A small self-supervised audio encoder (BEST-RQ), trained from scratch: 11.5M parameters, 15625 training examples.
Rows from block 9 of a small self-supervised audio encoder (BEST-RQ), named by matrix and row number. Rows with one number belong to one channel. Each number is 128 + 24 x the weight over its row's rms, rounded and kept within 0 to 255. All counts start at 0. After the name is the row's rms in percent of the matrix's.
Before each channel's rows are labels from the 100 clips, of 14976, where the channel reaches its highest value: "responds to" is what is common among them; "loudest" is the band of the loudest frequency at the time of the peak. Only what is clearly more common there than usual is listed. The data: read English sentences (LibriTTS-R).
# convs0: expand pointwise conv (model.blocks.9.convs.0.weight, 1728x432x1), inputs 324-431
# convs2: project pointwise conv (model.blocks.9.convs.2.weight, 432x1728x1, transposed), outputs 324-431

responds to: the word "was"; the word "it"; the word "that"
loudest: 250 to 500 Hz
convs0.11 189 [108 136 113 139 158 127 111 127 169 141  68 136 134 122 158  87 113 118 111 111  92 119 102 106 107 183  89 124  93  96 127 102 120 127 129 152  82 111 124 132 137 105 138 127 144 143 163 123 146 140 120 129 120 116 160 107 123 123  83 156 145 121 162 128 131  90 101 127 134 128 111 109 110 104 141 132 124 141 137 142 108 183  89 114 137 162 128  70 115 153 166 132 103 149 117 127 159 157  83 109 150 157  86 119 175  80 136 138]
convs2.11 193 [101 100 112 122 153 121 125 155 115 149 143 127 105 126 177 181 136 103 118 130 105 129 114 138 118 120 113 113  94 163 116  80 144 105 152 133 153  81 148 135 149 142 110 118 142 116 160 114 162  80 145 167 150 155 145 143 125 110 122  73 185 112 104  70 137 175 121 127 138 123 107  81 145  69 121 116 176 145 147 132 124 113  95 114 131 141 115 109 151 131 111 135 108 162 142 168 138 134 119 109 135 117 126 147 158 111 137 135]

responds to: voice: male
loudest: 1000 to 2000 Hz
convs0.413 107 [153 133 160 126 142 190 134 126 135 163 114 157 159 102  84 135 155 114  78  84 118 124  85 108 140 108 157 142 138 133  85 102 150 113 120 134 119 110 151 156 189 143  91  85 135 134 138 136 119  95  96  96 147 162  82 155 124  85 132 153 121 147 124 124  85  92 124 111 132 109 175 137 144 121  96 104 127  70 130 175 121 123 137 110 145 121 137 150 168 152 122 159 159  89  89  96 103 124 118 140 138 120 145 174 102 135 122  49]
convs2.413 110 [134  87 139 123 179 123 114  95 110 110 162 111 122 174 100 112 144 107  76 102 150 116 173 143 106 125 135 118 141 127 184 118 141 102 150 137 135 111 156 126 128 133 125 131 104 158 145 119 127 124 132 150 124 123 141 131 120 179 144 147 149 108 122 178 107 139 144 111 155 123 134 146 167 104 170 136 105 125 120 126 110 103 135 116 157 108 170 116 154 118 144  88 147 110 119 135 122 121 110 105 151 132 152  96 102 107 127 108]

responds to: the word "was"
loudest: 250 to 500 Hz
convs0.412 118 [134 110 142  98 123 124 121 122 135 109 104 171 105 156 132  98 149 158 142 127  97 112 140 131 121 131 116 134 120 114 118 111 156 150 184 145 125 105 158 121  73 145  93 113 122 116 147 147 150 161 155 104 133 126 125  82 140  99 120 133  97  88 110 112 126 158 119 166 134 148 153 131 113 135 119 100 131 129 150 125  95 154  82 137 120 131 106 140 144 106 120 134 160  99 126 118 119 138 145 105 128 124 118 161 132  97 119 153]
convs2.412 098 [119 120 111 125 154 126 117 144 140 148 137 127 119  94 182 134 120 117  98 108 143 126 129 130 110 113 133 167 115  94 133  68 116 121 133 130 124 144 146 116 125 119 105 148  93 141 129 121 126  83 120 134 149 123 128 157 102 165 126 149 146 124 140 106 158 126 116 125 122 100 147 125 106 137 124 128 138 141 164 121 150 110 103 129 101  97 133 136 159 161 113 114 141 144 136 161 116 143 154 139 165 113 126 148 156 114 113 155]

responds to: voice: female
loudest: 250 to 500 Hz
convs0.600 160 [ 92 129 152 114 144 119 132 129 174 139 149 116 135 172 114 131 129 129 140 142 120 139 114 120 157 124 110 120 123 135 119 125 120 129 160 114 173 147 134 166  77 150 115  83 113 118 164 134 152 155 129  79 120 133 142 141 132 104 126 159 108 107 148 137 118 181 115 100 109 143 145 181 123  89 113 120 144 132 124 132 128 138 102 132 137  97 109 110 112 139 147 100 147  72  91 135 167 131 133 134 132 129 146 113 109 111 130 153]
convs2.600 167 [113 133 164 174 125  94 112 131  96 150 122  82 139  71 139 105  95 143  93  98 173 148 123  89 137 116 116 160 138 151 118  84 114  97 142 124 117 109  86 136 109 119 133 110 123 125  96 107 127 144 141 121 114  86 100 122 116 128 111 165 121 107 158 137 125 114 113 143 147 153 129 141 169 128 128 119 150 158 129 102 163  92 123 155 132 146 128 135 152 166 143 120 105 101 162  86 121 117 151 108  98 158 108 108 123 101 114 118]

responds to: voice: male
loudest: 2000 to 4000 Hz
convs0.285 055 [130 138 114 143 125 115 125 117 115  83 133 118 135 117 164  54 120 153 178 144 112 117 143 109 139 103  97 159 116 124 144 123 103 106  88 147 124 130 107  77 128 125 111 100 105 131  96 107 156 120 131 125  87  84 117 117 135 104 158  77 122  99 122 129 143 162 174 139 157 129 123 148 157 174 117 109 145 134 137 135 144  83 136 153 101 138 118 151 138 113 100 128 150 118 116 132  81 163 115 147 100 120 151 132 203 156  98 171]
convs2.285 052 [107 124 121 118 115 119 107 122 125 152 116  88 108 127 126 120 170 119  80 132 161 176 146 119 112 127 121 153 117 134 152 115  98 122 108 111 108 148 142 108 139 114 132 141 110 146 147  97 124 122 125 179 107 100  99 125 108 134 104 155 103 118 184 146 171  86 136 121 114 117 135 115 129 129  98 119 158 132 144  97 133 141 100 138 133  80 127 123 121 174  77 129 127 126 145 106 138 145 172 124 127 101 109 119  98 112 102  92]

responds to: voice: male
loudest: 250 to 500 Hz
convs0.67 033 [112 138 139 119  98  96  96 128  88  94 101 131 133 116 160 129 137 113  93 100 143  82 152 121 122 131 118 162 135 139 104 199 168 115 141 174  93 155 140 123 122 114  89 178 115 119 122 125 137 128 100 122 159 136 119 157 141 103 114  81 107 136  92 119 142 169 154 139 139 125 165  73 138 162  96 129 156 140  90 133 132 121 147 118 142 142 123 167 130 126 104 124  88 116 136 140 110  86 155 123 143 183 155 163 121 116 121  87]
convs2.67 026 [112 120 125 152 109 125 107 116 139 122 164 112 117 142 107 141 148 131 132 127 127 140 130 127 135 145 105 133 150 166 115 172 132 132 103 174  97 151 111 116 141 156 140 175 155 140 143 121 140 154 149 138  98 114 122 130 128 151 113 148 116 104  98 145 161 124 158 114 168 107 152 119 175 122 120 167 122 124 123 138 122 146 135 132 167 118 141 114  71 130 124 152  91 156 158 154 134 117 154  90 162 113 131 121 104 136  99 129]

responds to: voice: male
loudest: 250 to 500 Hz
convs0.528 082 [195 112 157 122 158 104 169 140 101 127 140  96 128 104 176 145 140 125 121 127 130 133 140 112 102 115 130  92 118 106 124  98 107 134 123 165 150 114 144 143 124 170  99  95 109 130 116  61 163 140 116 134 170 115 133 123 112 136  98 131 147 117 155 118 132 152 166 131 125 129 137  86 139 141 117 131 118 129 125 105 104 129 125 103 136 151 108 114 112 166 145 106 100 107 113 153 106 141 108 160 125 146 137 125 126 137  87 106]
convs2.528 076 [126  99 135 101 137 123 141  96 123  83 141 114 133 163 122 132 151 137 135 144 122 119 128 166 158  95 119 138 110 114 141 125  75 136 150 152 140  97 147 111 166 118 104 126 130 129 160 115 152 117 124 133 132 138 164 119 180 115 134 143 110 115 141 106 147 139 148 119 128 147  95 113 131 117 119 124 120 119 144 104 130 129 166 134 135 139 116 133 126 162  97 112 130 124 126 108 129 133 144 113 152 130 150 115 133  93 171 110]

responds to: voice: male
loudest: 250 to 500 Hz
convs0.168 120 [147 138 109 122  99  93 160  85 133 134 188 135  70 139  96 174 123 156 134 131 130 143  93 149 167  74 121 158 114 163 153 203 145 128 174 122 194  54 163  91 116 115 133 126 163 117  94 109 132 157 125 114 130 121 128 135 147 101 102 152 132 173 111 136 138 136 116 114 130 159 124 136 137 129 130 139 138 125 164 117 151 147 167 127 155 136 150 157 132 142 148 146 102  99 150 156 124 156 154 131 110 137 125  98 123 113 133 129]
convs2.168 125 [ 94 140 108 121 133  79 117 162 136 123 158  92 100 136 115 117 143 108 118  98 134 160 149 150  96 156 127  98 128 148 130 170 127 127 167 113 135 120 140  85 128 153  91 110 103 116  97 111 136 130 150 132 119 115 112 117 127 135 101 115  93  99 104 163 109 122 121 108 190 110 130 123 115  95 138 137 135 152 116 109 145 148 130 121 100 117 104 121 131 122 106 148 148 123 145 118 104 160 138  84 159 132 110 122 128 119 104 142]

responds to: the word "was"; the word "it"
loudest: 4000 to 8000 Hz
convs0.129 171 [ 98 157 166 187 131  94 101 149 152 146  86 146 154 116 158 134 143 153 113  74  63 130 138  94 174 145 150 167 130 166 107 112  89 166 138 133 101 107 128 109  98 153 100 127 111 125 108 156 157 112 124 151 123  73 117 137 145  88 138 147 154 144 102 102 137 109 115 128 136 136 151 112 118 109 139 127 117 150 123 150 136 140 161 130 142 135 136 151 146 146 161  93 115 141 109 131 133 111  67 129 111 142 141 123 130 127 103 107]
convs2.129 197 [170 152 130 104 114 139  96 141  75 124 118 135  83  95  92 128 116 123  99 131 146 159 122 108 112 136  80 148 146 136 151 105 118 169 135 123 122 164 152 104 132 110 136 128  96 146 149 153  98 138 151  87 116 100 175 140 126  94 115 106 153 142 144  91 110 102 133 149 175 107 127 144 175 153 161 101 110  97  42 105 154 137 172 139 128 111 101  93 142 149 135 150 131 140 144  92 108 117 114 134 141 102 127 148 128 104 110 120]

responds to: voice: female
loudest: 4000 to 8000 Hz
convs0.559 144 [141 133 157 100 117 146 137 134 137 124 113 159 149 144 119 104 152 120 125 108 153 130 159 133 126 110 165 156 108 126 106 126 141 158 148 124 115 103 122 137 124 127 129 142 144 116 110 141  93 128 198 143 107 143  80 173  93  70 123  80 103  99 116 121 136 137 176 134 113 103 117 120 101 123 127 132 110 135 112 111 111 117 134 152 137 112 100 138 153 169 130 137 155 147 116 126 121 126 115 169 101 116 149  98 176 154 153 125]
convs2.559 144 [143 124 113 151 129 153 122 136 130 156 100  93 122 137 114 113 133 133 151 123 123 137 123 113 126 107 121 158 150 111 171 104 121 107 140 148 122 140 136 148  69 110 122 135 117 109 135 115 135 120 157 137 112 133 103 107  89 144 134 114 148 132 110 106 117 147 133 135 123 148 122 129  91 118 148 153 131 150 134 161 122 116 174 113 117 114 124 167 143 130 110 168  97 121  97 151 117 137 151  98 146 132  88 124 119 108 135 125]

responds to: the word "said"
loudest: 4000 to 8000 Hz
convs0.716 129 [156  93 128 128 115 100 151 124 110 113  85 147 100 164 151 111 104 129 127 131  84 136 129 119 143 113 136 156 109  86 137 109 103 113  80 101 116 122 120 150  98 139 150 149 122  80 118 139 110 103  97 121 118 129  90 143  94  99 109 123 155 138 141 154 139 115 115 130 106  96 129 117 121  94 109 162 147 158 120 162 112 150  95  94 129 140 125  85 125 139 119 121 121 129 113 146 137 131 170 107 105 108 149 116 131 126 162 130]
convs2.716 129 [107 122 149 174 103 108 124 129 173 115  78 113 153 124 115 172 112 116 146 132 133 112 141 116 106 129  81 138 162 134 109 133 118 123 103 102 136 143 112 106 133 148 102 130 117 105 117 116 109  83 177 144  99 117 107 115 127 122 121 105 110 157 118 128 115 100 131 172 137 150 118 145 112 125 137 122 126 133 133 158 132 137 101  95 124 152 165 150 135 133 136 163 101 126 159 108 138 122 104 134 107 180 143 143 106 100 122 111]

responds to: the word "said"
loudest: 4000 to 8000 Hz
convs0.725 146 [132 185 173 109 136  72 169 161 104 144 126 133 118 127 156 118 120 133 110 127 135 116 134 101 144 172  90 149 106 106 114 106 148 143  97 117  75  73 122 153 165 135 131 120  96 130 137  79 113 134 135 122 107 107 108  87 157  80 136 146 133 108 172 171 153 122 109 174 155 101 115 176 104 136 126 118 115 164 126 160 111 182 145 136 144 118 150 144 127 174 115 148 157 145 126 105 102 123 105 137 131 127 120  87 105 105 141  89]
convs2.725 180 [125 107 153 135 130 159 132 134 113 115 109  79 111 139 136 172 130 164 127 137 151 130 110 113 102 109 130 137 153 120 141 122 117  99 124 154 150 154 117 152 110 156  98 113 122 132 153 128 133  89 145 137 116 138  88 132 127  94 118 120 144 136 106 115 136 127 137 144 136 123 125 110 153 137 130 142 149 103 170 131 123 142 103 118  83 126 120 142 132 119 144 129 110 131 116 163 131 138 145 100 101  95 110 139 120 104 151 131]

responds to: voice: female
loudest: 250 to 500 Hz
convs0.345 115 [125 120 145 116 143 153 177 118 176 121 102 152 145 161 137 110 102 133 162 124 152 119 145 141 115 110 122 116 130 117 132 156 165 140 160 147 162 134  93 146 140 121 167 115 149 144 113 135 105 105 129 175 138 125 156 123 171 118 128 116 109 182 154 122 125 133 149 135 140  85 143 125 144 122 139 151 116 158 117 107 163 147 134  98 119 105 150 154 138 140 121 140 136 112 149 159 183 141 110 114 103 149 122 123 162 158 149 100]
convs2.345 145 [135 155 128 149 132  97 140 120  46 110 190 174 155  61 146 122 115 158 194 111  87 103 147 101 116  99 131 134 116 112 147 108 102 139 106 136 124 134 145 124 144 169  85 173 143 115 159 115 170 106 145 100 144 168  87 143 110 189 171 169 203 141 112 156 129 183 130 141 133 141 161 143  99 148 167 149 179 124 139 200 169 173 133 181 138 140 153 162 143  86 168 155  79 117 123  81  78 137 117 158 115 142 159 152  84 138 125 129]