From a checkpoint of a small self-supervised audio encoder (BEST-RQ): 11.5M parameters, 15625 training examples.
Rows from block 5 of a small self-supervised audio encoder (BEST-RQ), named by matrix and row number. Rows with one number belong to one channel. Each number is 128 + 32 x the weight over its row's rms, rounded and kept within 0 to 255. All counts start at 0. After the name is the row's rms in percent of the matrix's.
Before each channel's rows are labels from the 100 clips, of 14976, where the channel reaches its highest value: "responds to" is what is common among them. Only what is clearly more common there than usual is listed. The data: read English sentences (LibriTTS-R). In brackets: how many of the 100.
# convs0: expand pointwise conv (model.blocks.5.convs.0.weight, 1152x288x1), inputs 0-71
# convs1: depthwise width-5 conv (model.blocks.5.convs.1.weight, 1152x1x5, trained with AdamW), a 5 kernel
# convs2: project pointwise conv (model.blocks.5.convs.2.weight, 288x1152x1, transposed), outputs 0-71

responds to: voice: male (81)
convs0.760 085 [107 154  84  80  99  71 147 145 102  74 136 169  77 127 135 153 124 135 115 157 151 124  51 101  83  57  92 158 170 133 126 163  96 137 114 115  98 104 157  67 148 210 125 124 118 128 195 127 159 130  78 101 150  73  95 147 138 153 164 144 160 137 207 164 107 140 142  52 123 138 161 136]
convs1.760 101 [ 67 123 135 112  95]
convs2.760 093 [175 141 115 101  81 148 125 105 174  76 141 112 115  62  77 116 124 146 186 105 124 162 132 130 128 127 156  95 152 110 117  71 139 131 162 156 120 119 137 111 161 106  90 140  82 161 140 182 148 156 114  71 114 123 103 180 142 124 170 171 146  57 132 128 111 169  81 166 136 145  78  99]

responds to: the word "said" (26)
convs0.571 112 [105 186  90 121 136  98 184 123 104  93 160  93  78 143 129  96 135  90 130  96 105  85 119 112 137 157 147 121 138 137 131 175 134  81 143 110 145 132 111 108 105 157  76 134 126  90 126 141 145  38 109 161  74 158 129 102 121 136  76  92 122 143 123 181 147 129 101 151 128 138  61 172]
convs1.571 090 [143 162 139 147 185]
convs2.571 115 [119 120  72 148 121  91 134 138 122 139 143 147 178  93  83 147 132 176  41 120 142 138 126 156 166 112 128 116 122 125 179 134 194 168 149 143  84  98 125 104 133 121  90 152 171 154 122 160 158  66 141 170 104 146  86 160  97 123 130 130 121  90 121 154 133  70 190 145 170  98 126 118]

responds to: the word "and" (78)
convs0.584 139 [102 150 166 133 109 112 108 212 107 169 123  96 112 117 180  95 151 119 188 164  57 135 129 117 156 107 117 118 122 123 167 141 122 158 145 144 132 168 119 186 151 125  65 174 109 135 130  86 106 105 143 126 141  92 114  89 135 142 139 130 127 101 150  85  88 158 108 109 169  89 113 128]
convs1.584 140 [ 66 109 148 149 139]
convs2.584 130 [135 177 203 125 139 137 164 144 128 124 136  32 129 151 136 138 138 166 224 137 165 178  84 111 100 169 156 149  84 164  96 135 158 160 159  91 153  74 148 126 170 141 142 107 116 123 119  94 128 149 143 119 166 169 114 161 110  89  96 106 161 124 112 116  77 112  66 172 146 113 117 136]

responds to: voice: male (75)
convs0.649 111 [116 144 147 100 106 124  35  94 163 119 129 130 113  71 177 128  96  67 148 160 136 130  80 172 107 109 113 123 134 169 109 158 158 107 150 143  77 100 175  93  75 142  67 169 146 148 164 101  99  98 235 164 155 111 179 139 154 130  92 107 117 124  84 112  78 119 103 164 176  84 143 121]
convs1.649 228 [136 120  67  92 124]
convs2.649 112 [137 127  94 133 180 106 101 149 180 107 151 163 155 101 183 189  82 104  87 103  96 150 209 110  40 107 121 169 129 155 132 141 134  88 125 109  92  98 136 142 160 120 127  79 120 117  87 152 129 110 116 158 100  93 149 100 104 129  99 146 106  83 132 105 173 150 138 154 138 174  87 163]

responds to: the word "was" (39)
convs0.443 036 [114 156 128 206  96 170 101 131 155 131 143  58 125  90 126 117  95 129 156  97 171 150 118 103 100 151 129 121 141 103 101 163 128 125 192 191 161 152 101  70 138 161  90 163 133 145 138 148 135 113 118 101 132 160 136 143  77 113 162  74 173 190 158  92 135 137 149 143 188  61 110  99]
convs1.443 027 [ 61 150 130 117 121]
convs2.443 035 [ 69 170 143 169 138 111 132  72 135 118 131 124 139  59 145  86 125 114 130 150 179 108 115 129 125 102 143 150 142 151 114 108 170 128 123  79  98 145  43 118 198 112 153  81 170 127  99 146 107 104 169 123 130 105 124  92 105 104 148 103 123 138 125 163 107  80 127 112 109 116 147 136]

responds to: the word "you" (36)
convs0.156 092 [127 166  92 226 204 111  98 135 144  49  92 115 163 117 121 105 139 168 135 103 134 130 185  82  45 142 102 129 114 142 103 119 109 168 154  95 113 102  70  92 145 101 116  96 164 119 126 172 112  74 160 155 119  89  46 101  48 113 160 146 154  98  73 163 121 124 117  92 112  82 139 167]
convs1.156 060 [161 133 118 175 169]
convs2.156 090 [106  73 178 129 132 149 122  48 127 103 120 153 176 118 172 148  95 125 104 146  93  95  97 154 132 178 141  97 114 123 130 187 145 138 188 125 148 136 135 151 115  81  93  98 143 108 131 178 161 125  45 119 166 135 212 159 155 145  63 100 124  86  74 121 141 113 164 135 150  84 107  72]

responds to: the word "the" (86)
convs0.550 133 [118 166  88 179 149 107  99 179  89 150 188  80 100  86 142 152 205 111 129 129 183 153 122  88  84 124 159 120 120 103 150  83  98 135 170 125 115 117 129 160 116 161 147 149 124 111 188 130 133  58 111  81 116 134  96 189  98  90 160 118 154  90 167 115 110 193 118  82  87 109 107 130]
convs1.550 084 [186 146 103 106 109]
convs2.550 121 [111 146  54  62 136 102 127 154 134 139  85 162 171 100 113 159 163 173 143 106 147 170 132 102 154 145 173 127 105 190 141 105 150 154 118 107 132  94 112 101 134 164 122 118 179 124 164  69 140 145  98 116  89 117 146 123  71  71 103  95 140 114 123 121 124 135 116 116 116  99 114 142]

responds to: voice: male (77)
convs0.751 120 [191  97 183 136 136  80  76  97 122 108  87 108 181 143 131  64 141 166 192 105 114 115  94 102 144 148 157  79 168 137 129 143 105 133 136 115 130 130 171 113 110 155 163  90  25 181 137 107 127 131 153 152 152 108 140 116 168 101  76 156 117 145 126 135 134 119 167 147 100 118  77 122]
convs1.751 180 [ 62 115 140 142 144]
convs2.751 125 [116 142  94 159 137 178 101 162 163 110 127  94 107 147 151 130 115 136 136 165 131 118 105 114 206 117 160 118 104 119 134 149  69  80 125 135 137 105 129 159 114  96  84 137 113 110  88 121 135 120 142 127 134 115 116 116 150 157 149 111  79 103 117 132 180 114 106 118 117 107 170 143]

responds to: the word "and" (61)
convs0.420 101 [ 74 120 126 144 147 143 147 136 154  86 125  96 104 158 157 114 136 138  73 140 103  99 191 146 138 179 181 147 145 132 212 128 151 123 146 151 162  92  64 101  64 125 162 124 111  84 163  64  57 137 141 135 117 124 124 118 106 177 133 161 145 128 149  93 127 141 197 143 152 187 110 117]
convs1.420 059 [137 119 157 191 137]
convs2.420 099 [ 97 128 215 182  96 141 161 154 135 141 162 104 152 123 109 127 146 168 171 118 130 108  44 166 123 124 109 119 156 109 119 174 119 111 107 147 155 133 201 134 130 101  76 139 196 128 160 145 167  94 147 119 169  93 113 114 124 185 114 114 132 183 122 142 122  67 124 193 121  97  67  93]

responds to: the word "not" (26)
convs0.755 105 [128  73 123 145 182 135 128 173  97  97  34  81 170 154 148 116 146 180 145 147  84  77 127 193 181 154 133 124  75 152 176  77 130 121 139 104 150 176  91 126 120  90 140 132 138 159 118 122  59 110 163 139 160 104 164 100 127 124 128 149  75 116 136 102 167 144 133 161 166 129 155  95]
convs1.755 066 [140 184 164 131 150]
convs2.755 100 [160 132 149  74 116 125 124 151 111 141  88 198 158 140 135 153 105 117  74 132 142 140  81 100 160  49 115 134 125 103 126 125  73 114 206 100 130 161 128 199 138 133  75 118 133  54 133 136 151  90 122  99 143 125 134 183 181 152 114 168 127  97 127 137 108 148 141 161 166 119 123 145]

responds to: voice: male (80)
convs0.328 059 [142 115 128 140 101 132 209 182 174 112  89 154 160 123 163 143  94 104  53 142  99 120 147 101 158 166 112 140 148 113 131 161 152 100 109 146 145  76 150  96 151 105 143 136 178 151 127  87  72 126  78 174 103 171  92  93 120 118 136 139 135  92 135 163 129 117 155 121  92 100 109  86]
convs1.328 028 [116 161 141 180 161]
convs2.328 062 [ 94 170 158  84 104 100  90 115 123 158  92 112  67 129 191 139 153 165 146 132 179  86  96  79 169  77 153 154 156 131 120 122 183 138 138 161 161 104 116 107 182 175 149  95 118 106  81 138 181 156 151 125  64 150 101 153  78 141  99 131 104 165  93 131 150 118  96 164 116 135 172 110]

responds to: voice: male (80)
convs0.548 100 [133 170 127 174 143 127 147 148 100 133 171 165 135  82  49 137 156  86 148 118  76 131 137 116 119 106  73 141  92 157  79  99 149 103 103 198 131 127  75 134 112 201  97 126 129 170 162 107 117 116  61 145  88 174 158 136 185 137 147  86 150 172 108  92  79 116 113  94 139 126  86 144]
convs1.548 100 [ 82  98 122  83 122]
convs2.548 109 [147 133  74 104 106 128 135  84 128 169 108 156 108 155 173 153 121  84 134 117 143 106  58 119  83 105 107 179 120 117  92  97  96 116 123 110  86 168 133 101 106 172 127 117  69  99 144  92 107 123 152 148 141  62 167 187 110 173 143 113 103  53  70 191 115  97 114 170 148 154 122  79]

responds to: the word "said" (27)
convs0.75 114 [121 115 131 128  84 120 170 130  72  95 168  70  70 122 134 123 136 130  99 112 137  97  87 116 146 169 109 122 145 103  88 167  95 154 123 109  66 148  81 123 146 140 109  80  35 157  53  80 131  35  57 129  69 142 150 126 110 115 101 138 157 118  98 133 137 114 106 136  85  76 157 120]
convs1.75 110 [162 147 152 160 172]
convs2.75 104 [119  83 128 101  79 115  78 184 169 137 106 143 141 135 175 124  89  98 120 208 143 161  63 166 164 139  74 105 170 148 149 180 112 168 167  69 105  86 115 122 143  70 141  96 165 196 161 148 150 112 123 133 119 123 121 141  79  79 178 123  90 101 104  68 139 149 110 146 109 122 128 153]

responds to: voice: female (93)
convs0.152 095 [108 134 171 164 121 136 167 127 127  88 169 125 133 122  97 137 135 112 105 139 138 120 131 154 128 135  77 126 133 121 148 182 149 127 151 125 140 127  99 148  94 142 159 167 114  71 129 162 112  99 143  57  90 156 147  85  48 116  96  98  50 144 104  98 129  86 161 207  71  74 201 110]
convs1.152 108 [ 64 123 127 115  98]
convs2.152 090 [141  71 161 109 120 120 154 108 146 110 177  99 144 117  99 139  79 155 122 121  91 151 149 159  50 106 155 147 165 120 134 158 129 154  95 123  99 113 108  73 151 125 148 111 146 156 148 169 198 146 149 145  73 119 137  90  86  96  86 109 145 109 129  70  78 161 161 109 148 168 163 135]

responds to: the word "but" (31)
convs0.497 091 [113 153  83 138 135  95 117 152 152 151  64 168 151  62  68 132  71 144  85 125 167 102 143 124 116 151  82 124 105 156 127 135 137 209  66 152 118  73  85 150 142 113 124 142 129 139 100 102 123 116 105 161  89 113 115 174  82  69 124 141  52 125 133 151 118 153 159 114 126 192 119 137]
convs1.497 056 [165 144 117  85 167]
convs2.497 093 [116 139 134 166 160 118 169  99  79 106 142 163  98  96  89  97 163 137 169 127 157 115 112 115 127 120  98  63 190 164 188 129 151 103 130 150 196 183 148  74 129 116  86 133 203 100 108  78 139 160 131  97 142  85 100 169 118 107 141 164 119  88 196 158 103 115 122 149 149  98  69 144]

responds to: the word "she" (46)
convs0.317 125 [ 88  99 153 155 106  90 162 116 114 138 145 111 135  76 193 119 134 173 140 169 122 179 169  98  87 108 160 139 104 100 168 159 148 157 121  80  64  99 126 111  82 123 163 169 121 128 140  91 135 107 178 126 115 157 187  93 174  90 151 122  84 107 152 110 112 157 119 144  83  87 122 159]
convs1.317 102 [ 80 113 110 144 173]
convs2.317 127 [131 178 169 125 135 121  97 119 149 106  91 117 134  65 170 137  83 170  55 102 132 159 152 156 120 131 135 110 115 134 166 110 113 112 122 124 120 103 115 153 134 128 141 106 141  83 123 194 118 172 115 104 135  83 109 123  92 138 101  77  73 122 107 123 134 104 149 197 110 129 143  94]

responds to: voice: female (81)
convs0.220 101 [ 69 128 154 168  62  46 188  74 103 112 155  96 147 144 142 135 123 174  62 120 166 100 118 118 119  95 175 164 181  62 111 112 151  81 101 105 129  94 159  73  41  55 176 107 164 166 123  70 153 116 143 115 152 126  89 121 158 112  97 124 116 135 117 114  97 128 137  94 110 105 106 157]
convs1.220 107 [135 122  97  65 117]
convs2.220 100 [153 132 110 107  56  83 156 117 140 157 126 155 132 124 112 147 104 193 139 138 131 139 154 131  81  66 120 101 155  54 191  90 132 123  97  48 113 143 108 126  86 174 154 123 130 122 129  85 129 174 124 142 103 132 116 126  93 135 111  98 104 114 148 145 129 120 151 144 119 130 115 118]

responds to: the word "with" (32)
convs0.126 115 [149 108 172 169 137 118 154 183 174 151 143 135 108  93 158 132 115 182 101 183 141 206 129 177  94  89 107 129 171 146 112 110 106 120  98  95  79  90  78 103  99 134 125  72 151 123 126 106 153 114 138 193  86 117 128  65 106 135 171 126  70 120 144  97 134 150 140  88 142 109 147 112]
convs1.126 068 [102 112 103 129 188]
convs2.126 111 [197 124 132 130 115 196 109 213 117 111 117 132 143 149 164 128 133 117  95 155 147 171 125 123 118 148 130  54  74  96 183 102 158 125 141 118 157 120 127 109 146  94 144 143 158 178 111  52 104 162 127 127 148 139 130 147 167 177 166 114 110 113 109  90  84 157 175 143  97 116  85 153]

responds to: the word "said" (38)
convs0.673 103 [154 144 106 156 155  97 171 139 109 104 180  76 143 128  79 136 157 114  76 123 137  86 155 125  81 137 146 153  97 101 116 108 160 139  84 161  94 121 143 121 111 113 122 185  92 172 152  57 154  60  85 187 115  94 183  84  94 100 186 136 132 136 106 107 165 123 145  89  72 111 109 125]
convs1.673 082 [169 127 124 173 165]
convs2.673 107 [ 90 141 152 118 122 174 147 130 121 118 109  84 140  89  79 148 150 115  97 173 148 173  91 103 153 110 126  85 109 208 128 119 111 127  63 105 165 166 166  70 170 132 139 131 169 180 176 214 141  94 147 104 158 112 167  89 167 157  89 197 163 115 181  76  91  94  96 127 123 128 146 121]

responds to: the word "he" (46)
convs0.430 116 [107  64  98 146  91 159 123  82 167 119 113 159 176 138 132  68 176 113  97 111 170 154 107 111 128 118 133 124 155 120  91  31 177 162 102  99  67 151 132 125 119  81 136 133  97  80 142  88 173 127 168 196  95 123 125 121 155 134 189 133 128  60 121 111 142  56 116 130 166 121 113  95]
convs1.430 077 [108 143 133 170 180]
convs2.430 112 [ 93 112 147 152 180 108 146 116 151 165 112 156 142 108 178 142 127 156 104 139 146 152  93 144  56 118 128  92  73 148 157  86 127 168 159 159  70 194 151 105 129 104 116 120 146 152 136 158 144 164 170 152 104 142  57 156 173 118 132 143 101  79 128  86  86 123 129 126 115 149 114 140]

responds to: voice: male (89)
convs0.338 106 [136  53 123 167 119  99 141 161 134 142 108 118 135 175 109 136 152 132  84 177 133 114 137 124 137 104 105  99 184  98 102 117  72 107 108 105 111 102  93 201 145 150 127 152 184 155 174 142 103 134 114 135 150  98 132  95 137 118  98  65 142 142 157 174 136 133 175 104 111 105 110 116]
convs1.338 117 [106 112  92 106  77]
convs2.338 107 [104 134 108  95 134 179 133 110 180  63  75 115 176  77 107 112 159 141 157 149 168  85 162 138 185 153 116 162 150  56  96  93 174 151 102 129 140 125 144  79 137 107 167 124 106 137 113 136 133 111 130 172 162  92  66  57 140 157 142 140 138 164 115 103 134 125 114 147 108 161 117 101]

responds to: voice: male (81)
convs0.712 042 [139 133  67 143  56 137 135 122 164 155 149 115 175 126 137 102  88 122 106 148 135 136 120 115 122 177 118 110 103 154  81 172 140 124 129  70 143 123 149 113 104  87 130  93 118 103 103 110  99 164 106 138  99  99  88  92 130 133 138  67  87 108 170 116 145 129 104 160 124 116 144  97]
convs1.712 022 [ 64 128 128 105 151]
convs2.712 045 [122 152 137 101 134 180 115  90  60 170 141 119 142 140  90 122 114 174 152 203 117 150 148 113 195 170 154 170  96 149 152 108 170 139 119  96 110 185 128 163 159 173 118 119 124 107 139 110 111 107 121  84 141 192 114  84 138 159 130 138 137 104 151 151 130 126 111 184 101  97 157 110]

responds to: voice: female (79)
convs0.93 129 [154  58 124  66 116 124 100  96 128 146 167 120 168 142 163 137 123 116 128 133  69 158 171 107 151 137 150 127  63 186 130 149 103 137  73 131 124 139 181 119 175  82 158 104  61 149  68 157 165 141 121 114 148 119 154 143  40 169 128 100 181  65 152  90 101  93 143 147 166 134  99 121]
convs1.93 124 [ 78 112 146 165 154]
convs2.93 133 [ 99  96 124 108 102 136 114 109  63 109 152 144 113 111 145 175  89 110  74 178 167 140  81 108 118 173 155 125  81  96 120  99 161 116 113 110 140  93 162 107 132 175 148 129 145 180 101 134 106 124 100  97 125 128 150 110 114 110 132 160 105 134  96 149 170 115 185  85 158  85 169 155]

responds to: the word "said" (38)
convs0.281 132 [209 113 141 100 119 104  81 190  86 133 114  71 106  79 150 168 164  78 172 119 122 138 133  97 110 124 147 179  76 126 142 111 169 126 139 155  92 111 121 113 131 138 143  84 123 153  64 156 133 158  87 126 119 107  78 144 116 105  99 140 103  97 130 146 191 132 143 103 146 147 153 140]
convs1.281 099 [134 178 116  93  93]
convs2.281 132 [128 111 154 150  76 102 185 132 191 161 107  71 110 143 140 178  86 156 131  78 151 138 101 131 136 149 135 139 123 175 174 134 153  86 123 109  55 150 157  98  80  78 110 135 113 142 108  90 130 107 123 111 156  93 170 191 112 115  50  95 143  91 117  99 121  63 169 103  46 153 136 103]